From a checkpoint of a small image classifier: 7.97M parameters, trained on retinal OCT scans (Kermany 2017).
Rows from block 4, named by matrix and row number. Rows with one number belong to one neuron. Each number is 128 + 24 x the weight over the matrix's rms, rounded and kept within 0 to 255. All counts start at 0. Numbers have three digits each.
# u: gMLP up (value half) (model.blocks.4.mixer.u.weight, 512x512), inputs 412-511
# v: gMLP up (gate half) (model.blocks.4.mixer.v.weight, 512x512), inputs 412-511
# out: gMLP down (model.blocks.4.mixer.out.weight, 512x512, transposed), outputs 412-511
u.16:149152130158136118152128188111152159140116097119146152082112110162125178154138114167152155155119133097126151135125097129135193130106133152173111122172117140132146140092134130164156144149148158096083166158130134149136136159102062094117148141127095100149129112165148138136109125115112124134152103137084
u.17:163138111142131121134124135138133142098164169140126111157123166110090146131149134157127155165146139131137152137150160204111093150125100106091120121126135131155122137141119121083131182115137123146133144128112099125107154147148140087143173123140122115099114145155087136106143104096119163106169131134140
u.18:111114135088135107146151124129141117162089119122142137140150134132134080120146108142125115119115152149142090142138140126137107134130125165105132124146131132104100129130105145168112101092122144134188186160119121119129126118161141139142149151114136109131123101121126092106115117166114101096099128124116
u.19:171095105104107109183121137176146099121117162148140153135098131142106140142115147146113109137133138142144105134174126155121147099157154107121136116148157159134132120106122090142150130107119108109087132110079149126121153148139108108110148168122126147127103116135128143183075120107118133106151156123146
u.20:135103126121101159111150120151144137112129137117129149139077146129134100076128110113136111146128150141150127102129129124103136139133139097124106110125095112138116108104154120175097099111156135134133094130149104131133140132127136133110162121131108116162193060138141054169102105141138126118089125145127
u.21:123135117123108104159130137077183102153109139110126142152120178136135110130118058117171139135175116130134177104146127136104100138148116173117145120117166132143125086126049097101131181145177142139175138155158114157134110144131170118134097117164103139169083107151157128092135107122104119123159132134122
u.22:106101137136137106160135115120137134149132133103107128118111127129109125092108110130124119155129109139120119127168136117142157108132116105120108129147150148149133126127123104133127152099133154116135114159112107139120124133128147098106154139135062135152132127158115111129109109116136139163091129149118
u.23:111089137088110122093179132145105135134096139152103116106110147125162131113180092126119106089168117111109144093169117130113166119134107122114151102157129107117153107130142127131124153079116179120133161147103123133106120112135063133128115112111125105129140125134149113133127124131154147150133142149139
u.24:130098117141126102123169114119142120112156128131099119131094137108162153105098124095129138126094126136140166140131137121107107148123143092122108101150127130127148144142123084135131134144143137121138114153133126123123122119128139111127115120112146082155130101154141131108110134139140149112106132129130
u.25:153110183203179129091098122076189130174124112092154103171161186131038133137171106143141126196153092131106111058127128097138127079081137144125081149158117133174196128093103094117125135148119157125068127121146104181157097129100143138122129168140114144136140189135113094105141118071157107120152129104123
u.26:110110137133103118115104113114135085097139142129142145138134128126140127103126131140142140148135147118125129111157141129139125125100118145154135139134142100128096125132116106160136111159146135098123164129113112147113112119131121124111120088122140111147118120155164143129164131141144126121118118144134
u.27:147113143138157139115136137116144134104156103130142134127122118145141106163135153122117113140129134101125097107120145102109139127125145127111142134141106123131108159119114120148117163162143098139131125103100133129124120142080154145159135128114142144126125146127140136132156111153122122117111146133125
u.28:141152136125103109129149148122126114120141094160148094116148110129139160110177110149118113145116150111123115153175124165122134111123122092121100128128097141099129162153162180136126154090126123137167179161119158151106125187143066105173168137121107107126135116080182094097114115130120131156123122079093
u.29:167109141096100162178119159141123114139118110160109106115144106187096160128153124122155125152102120105139142087138145095111148171165135116095152113129150169107137090146157128145156124101165113139131110151106119137137121190085144098121132176112138141159137146157136089143082097155105173163105148136143
u.30:109099117132146112135126141156172141135152134112111134116095134107131103113111088096131089175153132138112165093177130130117150138130118124108120095108128129127155107140130131158114147139109161125129140110131149155115103161138156121148150147116123144144121155130147118152099125132130127143124136110143
u.31:102090170160106181126175143128142115101128144100142105181085148166129146033097164123132154123114143092172156116163168116182156111122102163135104166121076076106156204165123090139154140129092099210087113106135136132122161176159131107165143189086136145160080072200081160122091136110126113073107152128132
u.32:118096133127148119165142141138127125160129134137129145146131119149130124098118117115129081142119098157148148132151148103090111141135129115125168116154131121121120132109138140157135098120124146169141130161125112157122121125109121120138149145127104121134130134130146074129105102165164137159144114164145
u.33:142111127120132143126153153121092090112138143158107118141139099130115110133146157130127099116113092130136137127141147146128148138167108135110159111136154139090134124139122106158155104108108162137157134119128140131143143117109142097124144118133126108161133140164126111162122122150118128123147134148111
u.34:126140148083126135109141075130133133126074149142121149101110138158112094103139140108139110089134138117121122101103100124155093075188150080118087143108102135159147098100133130117164107101101101128070103180108164078077124118184107171113084151107130095120097170113090079182144149106150117094140153110144
u.35:187102137127092139101161126167126135088168113155122154110137141113137118101127111114113120099106123109143101135122154176080147125167119132109120099095138157146111145137129118136141152153131122129166107121142114137119134142124163106146147133146111098138163089138116114154153133128143149133169116141109
u.36:092167171114115131146106139145146162127105118132114152113160164114130119134157109140135111149153124160141111179105140123110094114104148128116130119144121168135140076140093158108137127125102149136155190153111114126076183143162136145050189150131119117126168130138156136064115145144102101151112123154141
u.37:146192094056122101122162157123120136123146158107178066093180093187165169155145120193165155134146169078055107131142050133112101160095169148108146124064173054176162107124140150137129097105077077089102143103076174112105168145133183148132144134188202159094182171138190142149161182143188144114120119080198
u.38:105085107136127137147167127127155112112125135103138145137067135151113141150100107130135142122118117138105118129150122101115123131130134089113145125149136174104171166112133113139156127072144134127153086144124152149143133155116135111121140161124118146148117145138145138147090128142132164123148097134146
u.39:203124155119136142081178091083111136143092170105077105111099094139163105122164164136124084056080112153110147098129148134172091152180111093090096119096139028059083084112155137134101095077125134151162101083131164109153112108147116155240031109123141144110107106123070112129078124132107119161141150140102
u.40:111121125152145103126169111140097115099124130112173171158126137120117116110138154159139121137115114152149114124141167121125131098154134129119136110121124171145106141100137143107138159148163132115129128107110119127105108183160106114149116148125145123145135165126132137149128088112134103127156154141149
u.41:130100121116129097141114140136128084122132117104131124141136131158116124119160133140152143120153135126131074143131130137114145106150147147113131118131103129114135137120126124138124114131147117156163144108098122142109122164132143118125167142113116101118094119155119125146135123123132127126119104125111
u.42:148106150136113123121083130119178131123081125149136129143131133124122123132149061134074098187118167132128140138157183122098160156115116088102135113171117150128131129124121116132092149111108175126133153131125093144092131147130141138087166128137098111170148116132140112138149149120129159170141137117107
u.43:143092133175121128128121107146140088089128157125147140149114118151114115155145116162140063143133097141112116140141138084157116130126128126118108087185148122118104117128120156127154163130167118138134118114119111117115094087094137120134110147141126117143170127140119103133166124140167156109145151124123
u.44:150105128126147151116129132096156110191128135119108102116142129134111156120109110126110092170145110100169096107126146076155139175091116104105112136119128115098137130130124116170141132136107146172149130130160085134104138148110188121108148142120105106126131141140102110134136102134156154103156118131114
u.45:155089131125095125140133105125140131114149113151155114100156135151164116127141135092129132115119124100127103173158134147133107108154110096125129150165131142138152132119128127172131149122136137129117121096117118119131128135134112146126168150116124121164093128126123141147112087120134130117110124130123
u.46:163110130159139131150119190181144124140131136125176128137162137109131150169089111141131107157133129140148126165130181174101152126154093112124164107127110138111149167103142127128122193126104114135139119109106094136121131139104126110110189118144125122181130149136114153111156125161141161093148124138122
u.47:138125058108088105148119171177171145099189170113118200109100087189124160123101113137131146148135166150114135082132103138076138135180151171134118117131145123145115179108156139111141134170100103094108108122106121105158101134075140111112157093150079142135111150170160064105150129147103119129081081139125
u.48:130135106153152100143162175089177107063103194052163088152085124123100052160113078158090138169175185084123095207102078120166119192101101130119089105130095174127160139126153100127125136152085207143047157128146151144130148086122201115096156116142110114151179116181138100193146150066186146078154074096073
u.49:103084132122152145155145102089096134111169096106119129138093120113147130081123135108074127118116096153121120160140149124119117133144099146144146110145122142122108115140154152165150117136137154117167117153137141092139105112158117157129115166092118133124150107137172110150094109127119163158130162136131
u.50:107114111116088082117131089139128145081102094109185122126129110138158153141155159155153156124124164135141151136149117102096117136142152170108139130126165104116144091126079127148128097129104118127139150117086116109101107128100159118099098091164167132137109089149166110129150158153133127152094141155204
u.51:109067115138145126129111117114137095144148094141131144132123143159118122134096132091136135137125117122136125112146146126104128114140138135097164110129101132137139138128116096149108126156145144138141165127116097146118134173124150152137138159142124111144111140146118136148152083122138142131157155155123
u.52:114098160136141132167138126148110114083120137122102140137087110115160115135089121141117101164083111141136117151122126107125135125142132120120135137120165149153142134113167106143144116098144124129109132145117142130130102116117142137123136121126115118140153116128112082178091120107122142112148129112135
u.53:110119163131124132171090089107112152166124098116119113100171151113121101105130113107136085117125140152145109149100165144121153106135122130133116147121147125175099103130149141117134142116133124165140139139119107105112124156146189146139142141131116149127130095089117125163119132115142116175157141125133
u.54:121106125124132168121130160151128128122180143133116133139130136082114112115119103129117093141127104131116160156172145149105116127098099108116142084150123122131133106136151092114100168126127138132108147133166145121101140140118116081118134133076125110139154110123085138148093123124144180153167159135136
u.55:105091130134151129130148132133160082096169154138154142147132085114134122139145108112155114136141129119142136110125135119143109110115135112115101100159126123132136128146124131131139186127142129125097125149132102113131095129115120108128142142088133135107131145132087129131128110114152133110152141121155
u.56:124097125142138159133102153135099132119132094142149151183133106131093177167113132129100127136089149114138084148156148147125140150112136128137131114142111138096112163127159160139079120107159155112145155149113143120135105146137091104122144157112096134125136111065108106116151111159136136105150120103080
u.57:131116068131121165107110124132100135084146112166129137095111080138157115114107144087111137104173138152134116110112106117101103110152121083121108103126107129095117140119119125139077090196148124158126063123147118079081117134136153139118165163070125125125136124128084089103189157135146120080145119159155
u.58:112092114098115114096117122114145118134136138143157142105109164140123109088174130104130132126115132124123135138153138138121119144119132114117132124163115109109130139122115120100098129129137151137116142145072110103125128157125121123126120124127128090152099121141133138134127128118133121108097150146139
u.59:130119122126127124162133122097148124103126121144145152123138137146124136154100125124161093140143153131123123127145152139121099159121078152114138138152114118113096099150128159131166078171135135125143139142133113117115115173091143131148108123127133103127113112095165126146154102157126133129116122105141
v.16:074132103120141082151116118173167122087133230136150142136094143141138110132166119131152123109167144166124157136144106115132113090118208110115113068118112095117160171094102066118108136073118129097113103113090162158097149114151127142117124120135133112116146105123128084094118134049127090078135150136181
v.17:067110114145145117109147166124129122122118162099138151130142108115128109138126104095157104122133144153168169131140115082144162168105141105112092103099140138119118137136135147138138141139129155111136100122111114152144141130125119142131142115113129123141134143136124126132142083108141146096169096166137
v.18:121119152149125122106136120141081137129098118123132111119143123135134124112146146143147122098148148145157126112147136116109122113129146165107136122128091088119147127106066141136103136144095106146122117118123113126143137134133144174154140131166160131119106135137115164128133106120128105125127172152161
v.19:124124109105127175161097151144095126127111111107126164133142151168113115133140135147128131102151105150138135197114131094134154116141135149135117136111112117104132092087097106131145137153123142102091157148147092123097134135159134133111136144106127120168119132124105137127177093138191114129131106169119
v.20:165158122117136091098106131093150132141110147121156153175164129126126158172150088128136140134164116139133121067131134103158144124109141138188089143135136135169118101096137122135169112167144159145113117130136104076146144111072110118134135067177141144094139161148128101132145123103134134135131122164121
v.21:117120083198090147153121101136138104152110172106139134163117146151136127154112140149099102089124189111173131102121126136151115130141146135149117127121171166142127135109145126109155122125130158120128149125131125122130149151126156089092103143156110123139126101121133092070085141136106088103135099121172
v.22:125120141162117145117089171107137146158134127126149141175119132130114134130105107144107132142127141126150139075113141107097121131134155134158116136118114153146137138130148119128160122154159130134104114165137090169156112138101139131117117144133144142148198138131113126133117130121150147136140128127123
v.23:093135137131109121170120128123143108126129137161132108135107120138123140153135125147149120143141131142117086101125126112113111124132152126118121102122124124142132117072121142138134145138136156109112134153129109121119100145076137121118106123136114104119131137143124135147167137115155142118151152121127
v.24:122139136133106149152107123122111123120167111142133127163152127146129135140103159145148125123093123147135144149128136104136172145111128153137165135140148173144132115158133141117151088146143104133130135120139118135133117098107116078140122134136140111114160132119132148129130114155145140187140152161170
v.25:110120105075180102101154100067105132138157106121146116173134106094152073056158168100135110103150159138079117092129152138144113079115105130091118053121110121067103144187116179172068170122152113153171108158152136071142065103145158141200155125118091128121092163137132099163166133125129139127128161106137
v.26:130138137131160111149146116127149117125134137145133130151120151155146124140119115153145133147138108163106125139143135093108118163114128123108119144114122113120117159105143076143124084098125115127118129109105100168124140115134113140130107134111152130125173107128136103100130123126143124091137112154159
v.27:126153142103139137180112154165142116073108119115205170097107137153134186170101171145143128144138141122113135154130111136087126094140161067121132128086083114145109147133127115144155111134094141097096123123078140150077109137130133138073129154114130121084138098111117155146123140119091085126101136157116
v.28:128124094137117082110138113102150053137207126132129125156107115115121146120175182124109143116122137146085100151141107160181126086123135099141089143095143136095177128145119161162169100146162109070135143061109138156163107160197082128113101108111136184085058178097174142135127105060112109159124141102087
v.29:093102147164126130121145115087103093102146155111140099154149128128095088142144099114130146138130120156174117119104138137147072103082126124136119127128169073121120090147103117117149124117176165125094128096152107157124104143130179111155123161174145161159129150125123120144135142102169117128130112162139
v.30:130118103102112099125111131184147093122126153126126148146094124153135114135115110125152105113114098134102130138137107140096121119141129090136094139151126129099148142135128119150158100118143143134137128111106128145080123170116119125104142106137114059139146125113110118189120155123130081112111145140152
v.31:156095114155111112093156121155114117097147144155166140140106154125125137105122100128060066141151177110119115092117143121129114143157074110116122112176111153096167169148124115120155152100127126216116114179079136111130086130095110133155106144110157127100116161113163127163073163116124178132143146131145
v.32:138113102099150132151117141114111111142128123112111093136167151112115161125119126119138113141139124122153149146132148131125122142111113135118159110109153113147123131140127113138139125141155134129125147144128130128123118129104129099116120100174145125149141124164148127126115112119147159146125135100127
v.33:118088135145143130097144115126139097144125147115089105128153122134111161124148156136137121119124103134127106130131125125139115086113145111110132136125167111133126158141116126143115108117133148163094095090109115131114090145143154152122148151131134167155123149137108131110147136137140118126156132140152
v.34:163154114143072120104137184141116125166096123083061141083160148106097148155127113135134145113137159142112121130071156182123149120156090140105085140111127138122138048154117131080130126122132132140109159127142131143076125117152150078131153107113098114099102095136098184146139166129147145146093095090111
v.35:149166159124144126182138142158116155111119171106122136144128119123126151127089121153138143113127113141091165137147135145124174114150121168132132150102151117153159149105142123119084113124117152144105135144131134104147153105105106080133141125134122138115101154132142136139106133107104152142125140119157
v.36:131167175154142121146164125142124109152136101129175115113191143125115148161146149167131129154127128156141124117130124141116131141084169139153136126038162098170169137159126100134121162158115100168096127131113087173144142120062152166135152156137138161095137165091125136128197120172110173167136173151183
v.37:159074158103154161173157166167095111158111179134077048154134136108120130108092156088021035123119085100162124198113147117155146154210123111100183151177146179122135118184123075141133156138069110106128081135129174136123140123109177159098153116140095077162188120157131172132104119233149168144102105114138
v.38:127110129111130112169142133140134114117164132100135123153124111119140149164126131115118126157134121150093142123135149095114138129113122141102132123123120135177158126097132122148175114119147128117109119146126112160123108130124136122112150119113138145128116148176142105160109125141138128123148129138118
v.39:167138133125154138114180196203140127144106116132124081113140155136173137148119100177115114095114125115164134132186135173096115159112152123159179155113117110090177114178132116150160172090137113155104215106084146146141140157084079106173125078153180119109143145130124164128100141137086125126097172096097
v.40:137126116096109128120120140119148155133115125084124181143139149114174126116126123100143148116143133151117099138152132146134174118127103080124134150143127117169152134118140128107147111112159158128110135123119109116146146137135126091128143123129123091134132130142126124159121171128120102130148122135130
v.41:139125095122134139131139124119140137131120107125109135129116144116094127114137116097080147134128114117114113131115131163149159113114123090136132144139127159128093129156122122112144120092129126135097081118127142123111134132126079112097133121092127108137124101113112120123120144138106137122129124116136
v.42:124123138145115107136139125109167113149122157115128127163113148101118108120170173127170102119145079136133171125145145124142142093131123150133144150104169111117143138116107118083124139088106162189078092099142121151142107117147155123109119141109117160137116131155125113127125104077118076144133118160164
v.43:145119094132101121104111120140105141136109138134154136133114147121124116115154117142168125072150170164108142102138124116123109104155156141131090133138121147083109100097063154145112155137144109117126154115150110076137106157144106137151127139123108107113078125140122112141159153130107108147152145155137
v.44:134125109151109133135130148104139117145141134108142122116116168146122159108114123125142120128133127144149142133137196115169106097151144131124099150134103096129106147124116090142152130185112137117109089137137138130115117141107156154111114157087151144141072156144114118111134138130110131104120101161161
v.45:143129176167118097135161124141129135123116125128127122132138132126100126155117100128152141157150146114160117111138142144132116155088106142124131167126169092140160131101138104104112123122132138150077141118127112136130133080095181136101159136152129156112133158119123189159157149124131138161138168126148
v.46:136106130113115110128143112111126129125119109145126134135099130144140141163106115113132111143154137137160121086149135155120128153136097138141135146124129121130137160138119137136137119118143138139137128129137131136106133149132099111153137104118169105121087138129118134123117143116121174126115148138125
v.47:149192165092106132169147144141126175098103108116123190133155115132132165172122164104137178100143122138063114176155079179154175119152112117131112209110095119150149069138162162104124122118108081146116123095085141112093155123140103113093164098107140131082112098165116155118121098154084135135121139146152
v.48:144097158096114158096109116123079115131141080146149155140082136164116112074109129080141150098111124168187156132099183140090105103152104147079124127159025085117103091120131124135091121138129090102164112146108142144137109139150131157143171151069167177087097098143108149077095149164101129147093123164140
v.49:107125157149127104131137120106149130149112120116152121173109192132111166121128119143127132117160144129134154120163125128141103118162168140148138121129154152136125156114145131149131135145124137160126111124133113158126125171125111154129100132110139141144104094122164118111135128131127128141151126129149
v.50:139151064134098078136119118110171119121175137136143109116114142147179120101136148161145164167151126126145189075120127133112109118101146125105102150110129128132139148124095140137153084181120081087135088143110118186153135150099119144132144114127182130140153148164178093056106111117073075110070061129180
v.51:112125129123140110142136130141106153115136118111146130143100118151147133121146121111152136106118115104142145122125105104149144099133149114119141133126151129141114099137135112138120086121142132133130109114140114121123109132125135102132129124122110122120110119153114140143122107110160101115140145123139
v.52:096100106140154126131155121105110105148134139155160137149118119169136124114140110157168122136148104127124138085142143106114118108164146135138161086123095131065113113098145143126155141137140135124113116133110133104132123108133115132147124132109167148121136126110131134119122098124145090105130141149125
v.53:140098108136111148131162128114127104111123144126127104178120132134135116116139184135129138142130083112140158130155148109126127153103110128138117134116130103165135129153158142157151110148165127135114135175122097112126118107097108117123125155144147115108131136143113106134117127137109139128122149156122
v.54:135123112141135132137125131111163134129130132127154137107142126173138119129120139108157110130125154107102126141155101130138157162113085102129137139144128150132127143160111161140146147109146098098169138124123107135139135141121124106180110131112112122093123138130117132122096097153102115122112123165138
v.55:121134137138127133118129121127128121149111120170132142091116139128134127134084121133136134135120132148075156106123154155135129139125086131111132139135117118113134114136127118136138100105098135132115137133125107158103124113143125114117116133117129135123119142147106104130108125125117149139096138116105
v.56:157146167101128146111094045122116123103143084175155120121140101129158147125132123129127140063111134116092137146123072113138154131125145112116153150125135090126105160146112149136120096097109104102149099073078162108097142087118137155136147153130164141133123130104130124145128114127136159131134166112184
v.57:141186152120150113173147103145138165109121136151141105120157134119145137145142109150103124113122184119070094160143099159111138112124088117169155150116153123159175108142127143146131130133090118105107164122106115089122187089111114114092150090166151130117168148136163116135127159116095164176133140099121
v.58:093132109112123139120110135117116088124122088116142120147149110104106154142133152126111131184137114147161132151086159123140101132111125111128091133082113147152093105145132084142118140156115130145140126138150105171119140159139161167136116126117118181114125165122096168102111121136168147123153114161130
v.59:128122119134154136125126135116123103155089183108119168123126130202151141129134143118121125118137106118139124122125106100124092139135160139115110124115100155074151138152123116141152121132118118099158129122134107127130150128132151150128130127159167108151124163178153132120131117128129120132120101119130
out.16:150153126098123158102086135141154118125133103139129137117145114175156154139171096131158151152114137086131140129136091110129128095145135079141148085112124099127106096171097143093124205158112096172122107105130106141115092150100132119145106114165155149142134125093103133116162091121112118161159146123118
out.17:089122170163137116118156175107135111114158130107136132160148137158152093146118138120149131117150093118113146134106139126107111118169109137137097105083170098156133126140174144123128146154104109059069135084111117132133143159108083102103099129089128083131124084142134151116125170157109137160142121128128
out.18:125142185102104114107126077101132117133135122154134126117081137188126127140119113163093109118169117130113156072111109112140161109153095127117142132137102143122123127120118147094119110138139124158111134122091131097118126169084130151140112093098147132083153118143132122113149143109147139150142149129112
out.19:126158120084136120107088107138153121105114095153116156106130150132097109121129126143130102099160113158117129158138099124149133133115131123144165133107182104143136146117127140129087111146127100157142143141140159137131110139138125143135107151135146154102093115166126103112137104112135108105100119062104
out.20:130128089121117140124133155134119098133169101108111116134129102124086072125155108137103154121131120120115123158105131133153100144133123125091138135139161138161109146151079166134098123117122120102138114100166148144121144146126109142098132140122154125124119133133135164139171139113123136108137121124155
out.21:132144122053121136124113114134133151170156113110132130159102154157162110155133115104124118134142131132105150097143104099102096129107134119121167093122101115108154143156105128132111099143111133134115171141105125102094155121119078136132135094079127114138123136169143094110133105151172135156113104116131
out.22:089146122134120100147133151145102141147119114112137127153131165125160140142124134130113168117104165099162115138133143139138114160113132153159113144107130152119165131161136131110109094141148137099102144133158164173189125119105118123138143146147174140031125132097107125122127143138128137112185117112119
out.23:133119079152143078115120170113109146094117135162122149087125113154135146097110148112133148120149078083115150148117179145132089100133117139084128129111157129129155139094122147154129157106109118117104078136130088114150121153098134100118118125115092140140079134115142159125160129151147107088081093117149
out.24:134158134131124170106121107150137160134152146142129151151092101097139152104112110128123128127118080121103122120187120096126095119132112141171111126137146141085109138054142132137163088130160134144138138144100143112140161116121106134097123133152138108123100094140112150127120124118140128136134150113127
out.25:144145121101141150115127096119167075128133112088115109128143154147084128125141117111132120117181125142146168124121121130138114129165112174134134159118146128127122155149144137126110140151146155117132139133095093135149099118126152160102149133125113119140096155084147138126100100114140132144121134094097
out.26:117192142132134079135110185157126159191185144149132137116155123143111170127106131127165130087146145129145114114148120109118137134160136100105154121134126143112093154143096128123119174096076121179089179125153106132144164140079113163095172083110159165129103150149090157154100143132130130119103119133154
out.27:099129134126100145152139149141122138127125122114112109129111115113091136122129117140128120084098123144140126100107167120127120147126145168123124149115112159121101121142130138103150148149124117121143105164140109117132139116120127089107170149085088123147103112150119133167117143102133174150097144189119
out.28:165173121122073142132100157150134152127124104131110090133082145119147118128120127102087110133148078098116130097162115152158112157151100136116093088112146137156145100118098117124133111145116143104120132130107156135128106113091181113129114152114124106119129139091130104152145126113134142161138150136112
out.29:127139114153105122158130160109148079099137129117104118116089163128142115141130126107124107149133133115161130124117169122137086117115187129140138116138154116136156106128138195094158086100114142139146211134159122083117148106088145130083117149139137130150140116118112166114107148074127126129161168167081
out.30:107100139148148165108126114144098112080131144130126149140158146105140139156128126137189119138081134143108144109144196131130118124134073110145186116153156109128101144149145157071106099124131133122155083092079117130110118123113146131106103121120184136126120152127152131167142143122139122117143096086134
out.31:124136080186124175082139112117162147115113092139098096123122129110118154118136124173132112156105096152133159120133136098122111164117122145146144131139160120125164123127182165128119119113132106077179134130111138103102147131076118096124090128122120087083136146092144097120145084162099106154152111108160
out.32:089105134092125138130124138160139110130117156139114170117119115134105127142128085079140131121105136114120132099104178107154143141100119141151127124137135116149134103105109145113114132129102139086123094141111126150154128108146150110119153156119119151139170086142154129095173110137150109120135131102128
out.33:122141170155118167132126155127116112144120142063108142157080121150145128107146115134142114148135150113140111095138168143158159151144115163120141130104165133137125133091152123121131114125138148155176132134087135122149123137098153082134113103119120160136119115123127136134167131096122153177106123126146
out.34:106166095137114121114157161100104149131150095159120131089139125124137151123147156108146151137140155145153168132147111142132161105129141118152152146119157134142129121140158130134124102125134128128109124143141155121113148119136161069131129139135163114120123114092128098152136103141142106132142140159068
out.35:116148116132099113128087152146153135115124122109091116115128152154120140097123127157130134117134132158102129181170117136116138122147154173119145130127149136093097116147120133121171097112113136052148100089136160152142114135147065145110124146154108171144127140142141151125144128099103119201139117151128
out.36:128111113099097085112149121164122138158101117131116131136160180115125099129167098101129129107120111170111126119091139172144125092083139157121189106143108169145159144115145144129145127155132133178104124129152137158154097139141121083151088132162143151150095134103159135097141099099143131097130116131137
out.37:148179131158085124130139111127132126149124141141124131123093130139148144127120131147126122119133129146179142116124117149125116128111130128142126122151145130121134119089107126133147142100104142107158114122127122121132116120091157097122138123128113109107159146136144125136089167178149119144108147147107
out.38:135113131141122171101123123132159175137135148127093126150124120117134112098180113116104096126158131137134119124129091101111100129116153168123123093173139126107134113101106122126144140112145126098147145175126107148122140057161098083085125117138098136152157133132130107121086165113097146156106123147087
out.39:135121110155127129150145132167144123102109143093143149149149114134124115125127076131115113133122091143111179137154143110125123134155123135133134104137173205135152107101152130143147129135113096129147110146129124132115130150165156115135139092162136142167144137094149081141140118149143120110116125172134
out.40:126111124148134135126123146158145131144121124117154143147102125122131114154112140084119124135123169132140149188096150160094152141167102121089086114121148092113121134108130155144162129140103142132125094107136164135103134077151144119114142161134168153142104103138124160145134150081124141095106127136136
out.41:111148155144113144081133107161107145113129093139153143193150115138120075123088127135106120130111163108147104096145141165137166144111137177104117128155163189114124157116168164130154145146164187091125105128116132150129196130119136121112129152128134133147144135131147125117177158140110111115124117128143
out.42:177140126099102137149115105102087117105111127126119141166154137149155128133156198094128156098129089170142122117092125095141132133069149160108183177107163130126136124124144124102128126142138188080091118176129135135075179110117098119153153135138094118153131096149131151109161124140142081134111134124133
out.43:105139127122130147122127122104144142120154159125142112171078097115160163085101128155178140114141130125195140120143123133127115128110142110110114129151166130115127129146060134108153147112104130125117145170185096142116139115105065134087132130102153145129108120110118126076106106112123122189130100142126
out.44:150130160160133119149132084100147109103137164097182145190158136150116097116160125109131153085145142144119129154118141168160155113123095158140135105138119138138094153120128115141097163132134147110139202130145102129148128129126128125144107092128125140139119133121122127141147138127159137108192145118102
out.45:148120091083152130151094106134135141119109115125170093104123126182156135133143154114133132105102102132116158118145133125147073092152134127187150145129150132104168133154155131116130152122101110170133151090109136130106122130164146118120162113144122098111103090111091175132109116139154142120138133165097
out.46:166128148135153125145014123126154114173120110110098145126141139115123115104160062102116165130142167095107143119120139130095122148143150135118142127120098099126096152127138136105113133137100151113146171155085054154141122113157121124136163103125101120117150135109125151145151137140127145147152147121122
out.47:116139115121138144125113150087114149172118094126131125109109181149171135169120126127148141087168160104169114102143121134136153193141045136107114158125150157090194102131173132124159148098141127103118139169144106117121084154105132127104133112100083123132101123119165106106112166167055115124150118123161
out.48:110143150131125159133158084095158137124112149119145125187136116171128125174103134133088171165135104163123127125123134156155151145174094149140150112147107159139142130123166140133112164138077130132188081125115139152152125155136129149152114098159097140104143147074070106135132117129099108086169127149136
out.49:118111163159085137127142116177169116134127133143131077159122109127114158144105141135134107148131112153105119148147131130103139132150160145135065104092144141136101133106102131117140136139123095118121146104109150157152135108141131167092163109160134119144112146101108165126130168169151113164118149108180
out.50:132161129152127106118126152133156148121137158111132135161129133144113153174123114142181118128103124181101122123078107111117143159165158131132089154135136118113126158155121145134134169142145132148146162107146101135139113132130139142121142166115121112099159152104106152130157102148128132123173113177066
out.51:094136135115159125113153114102130149105101150138162140103116144099118120146160123151136096121132093136122154128128103126127117132125130139121100170151125109106112132159090115122117144143129127100155158118129097140159137151114117141112143102124136138193127126089076150143147144098092146119129185141112
out.52:116090163167162100102125144135136127123139183113148139118079111092123162102151130169128168126136150132128176116153117132113106109134127125168125145120144080137150104178070115113147145127122139129108162103129120115145114134083077115201158101125108128096118123196143186126115152150158159145140124123126
out.53:148179117111148161152133146120143141123169099140113138156133141104136125146133124082120122137132168121113138142096144103122127099116126127096137127133107116144121121087129076106128157142118105171093124100100172108092120110159120171145124124119115133127146113101109109134114132162150153110129139107104
out.54:128106116094127093149083141152145150143092112119094163099112136137124145126140141089123168143169154129131126168098157167151152130156076161121120177146150126116102103124132149056142085090158139117148095134144121114118151128132137128149175107130119101117148121132130141130138151167134067148135124111097
out.55:106134126144110129144142130146112095150104144163132139079129108142147154138132103135156126158050105161122110100121130090125117117184142086114129123134132112139118133129127158132090124156159122119136123138140109110174105132138119124111122101125162104156148118134124123146132145098144115123115120115129
out.56:129152116136128127089130106130133109146117120120125150104152067137112121087167082171165114154098135181135171152118178108100162127144164107165084136104158114139119123105122172146113151098138135129151110110113137145105146098152122176158131138126146107115134152175125127116130122166130133163155130172124
out.57:083137047130095114139138154149136126117154148109134127114145107147122081187170124149112112125149126107140157116091107096108134119095109121122142102112177146119087142101164141098099140094091152102106151129148131127105150107138114143109129124090096155136130107130119124095175147146137129151097103128154
out.58:082150099091131120156099106153120196132145099127080137104107168098082104105142106131119130158115111153147064132136163143130113141141117107118137135121125129159131089099169148122117123173096158091141106100154144127174161118126100082132113176143098130140084114127133119108133128161119096091138129149129
out.59:105154167116124078144106175093145128146151116125169159119134139094106159132126124149089123119131088136126090147159110107119145167155120106150098107150156129151110133166106157121136157163133102135087187127133104147131110151118141110098143077156157171122084098144120101153111154107128119130123179100154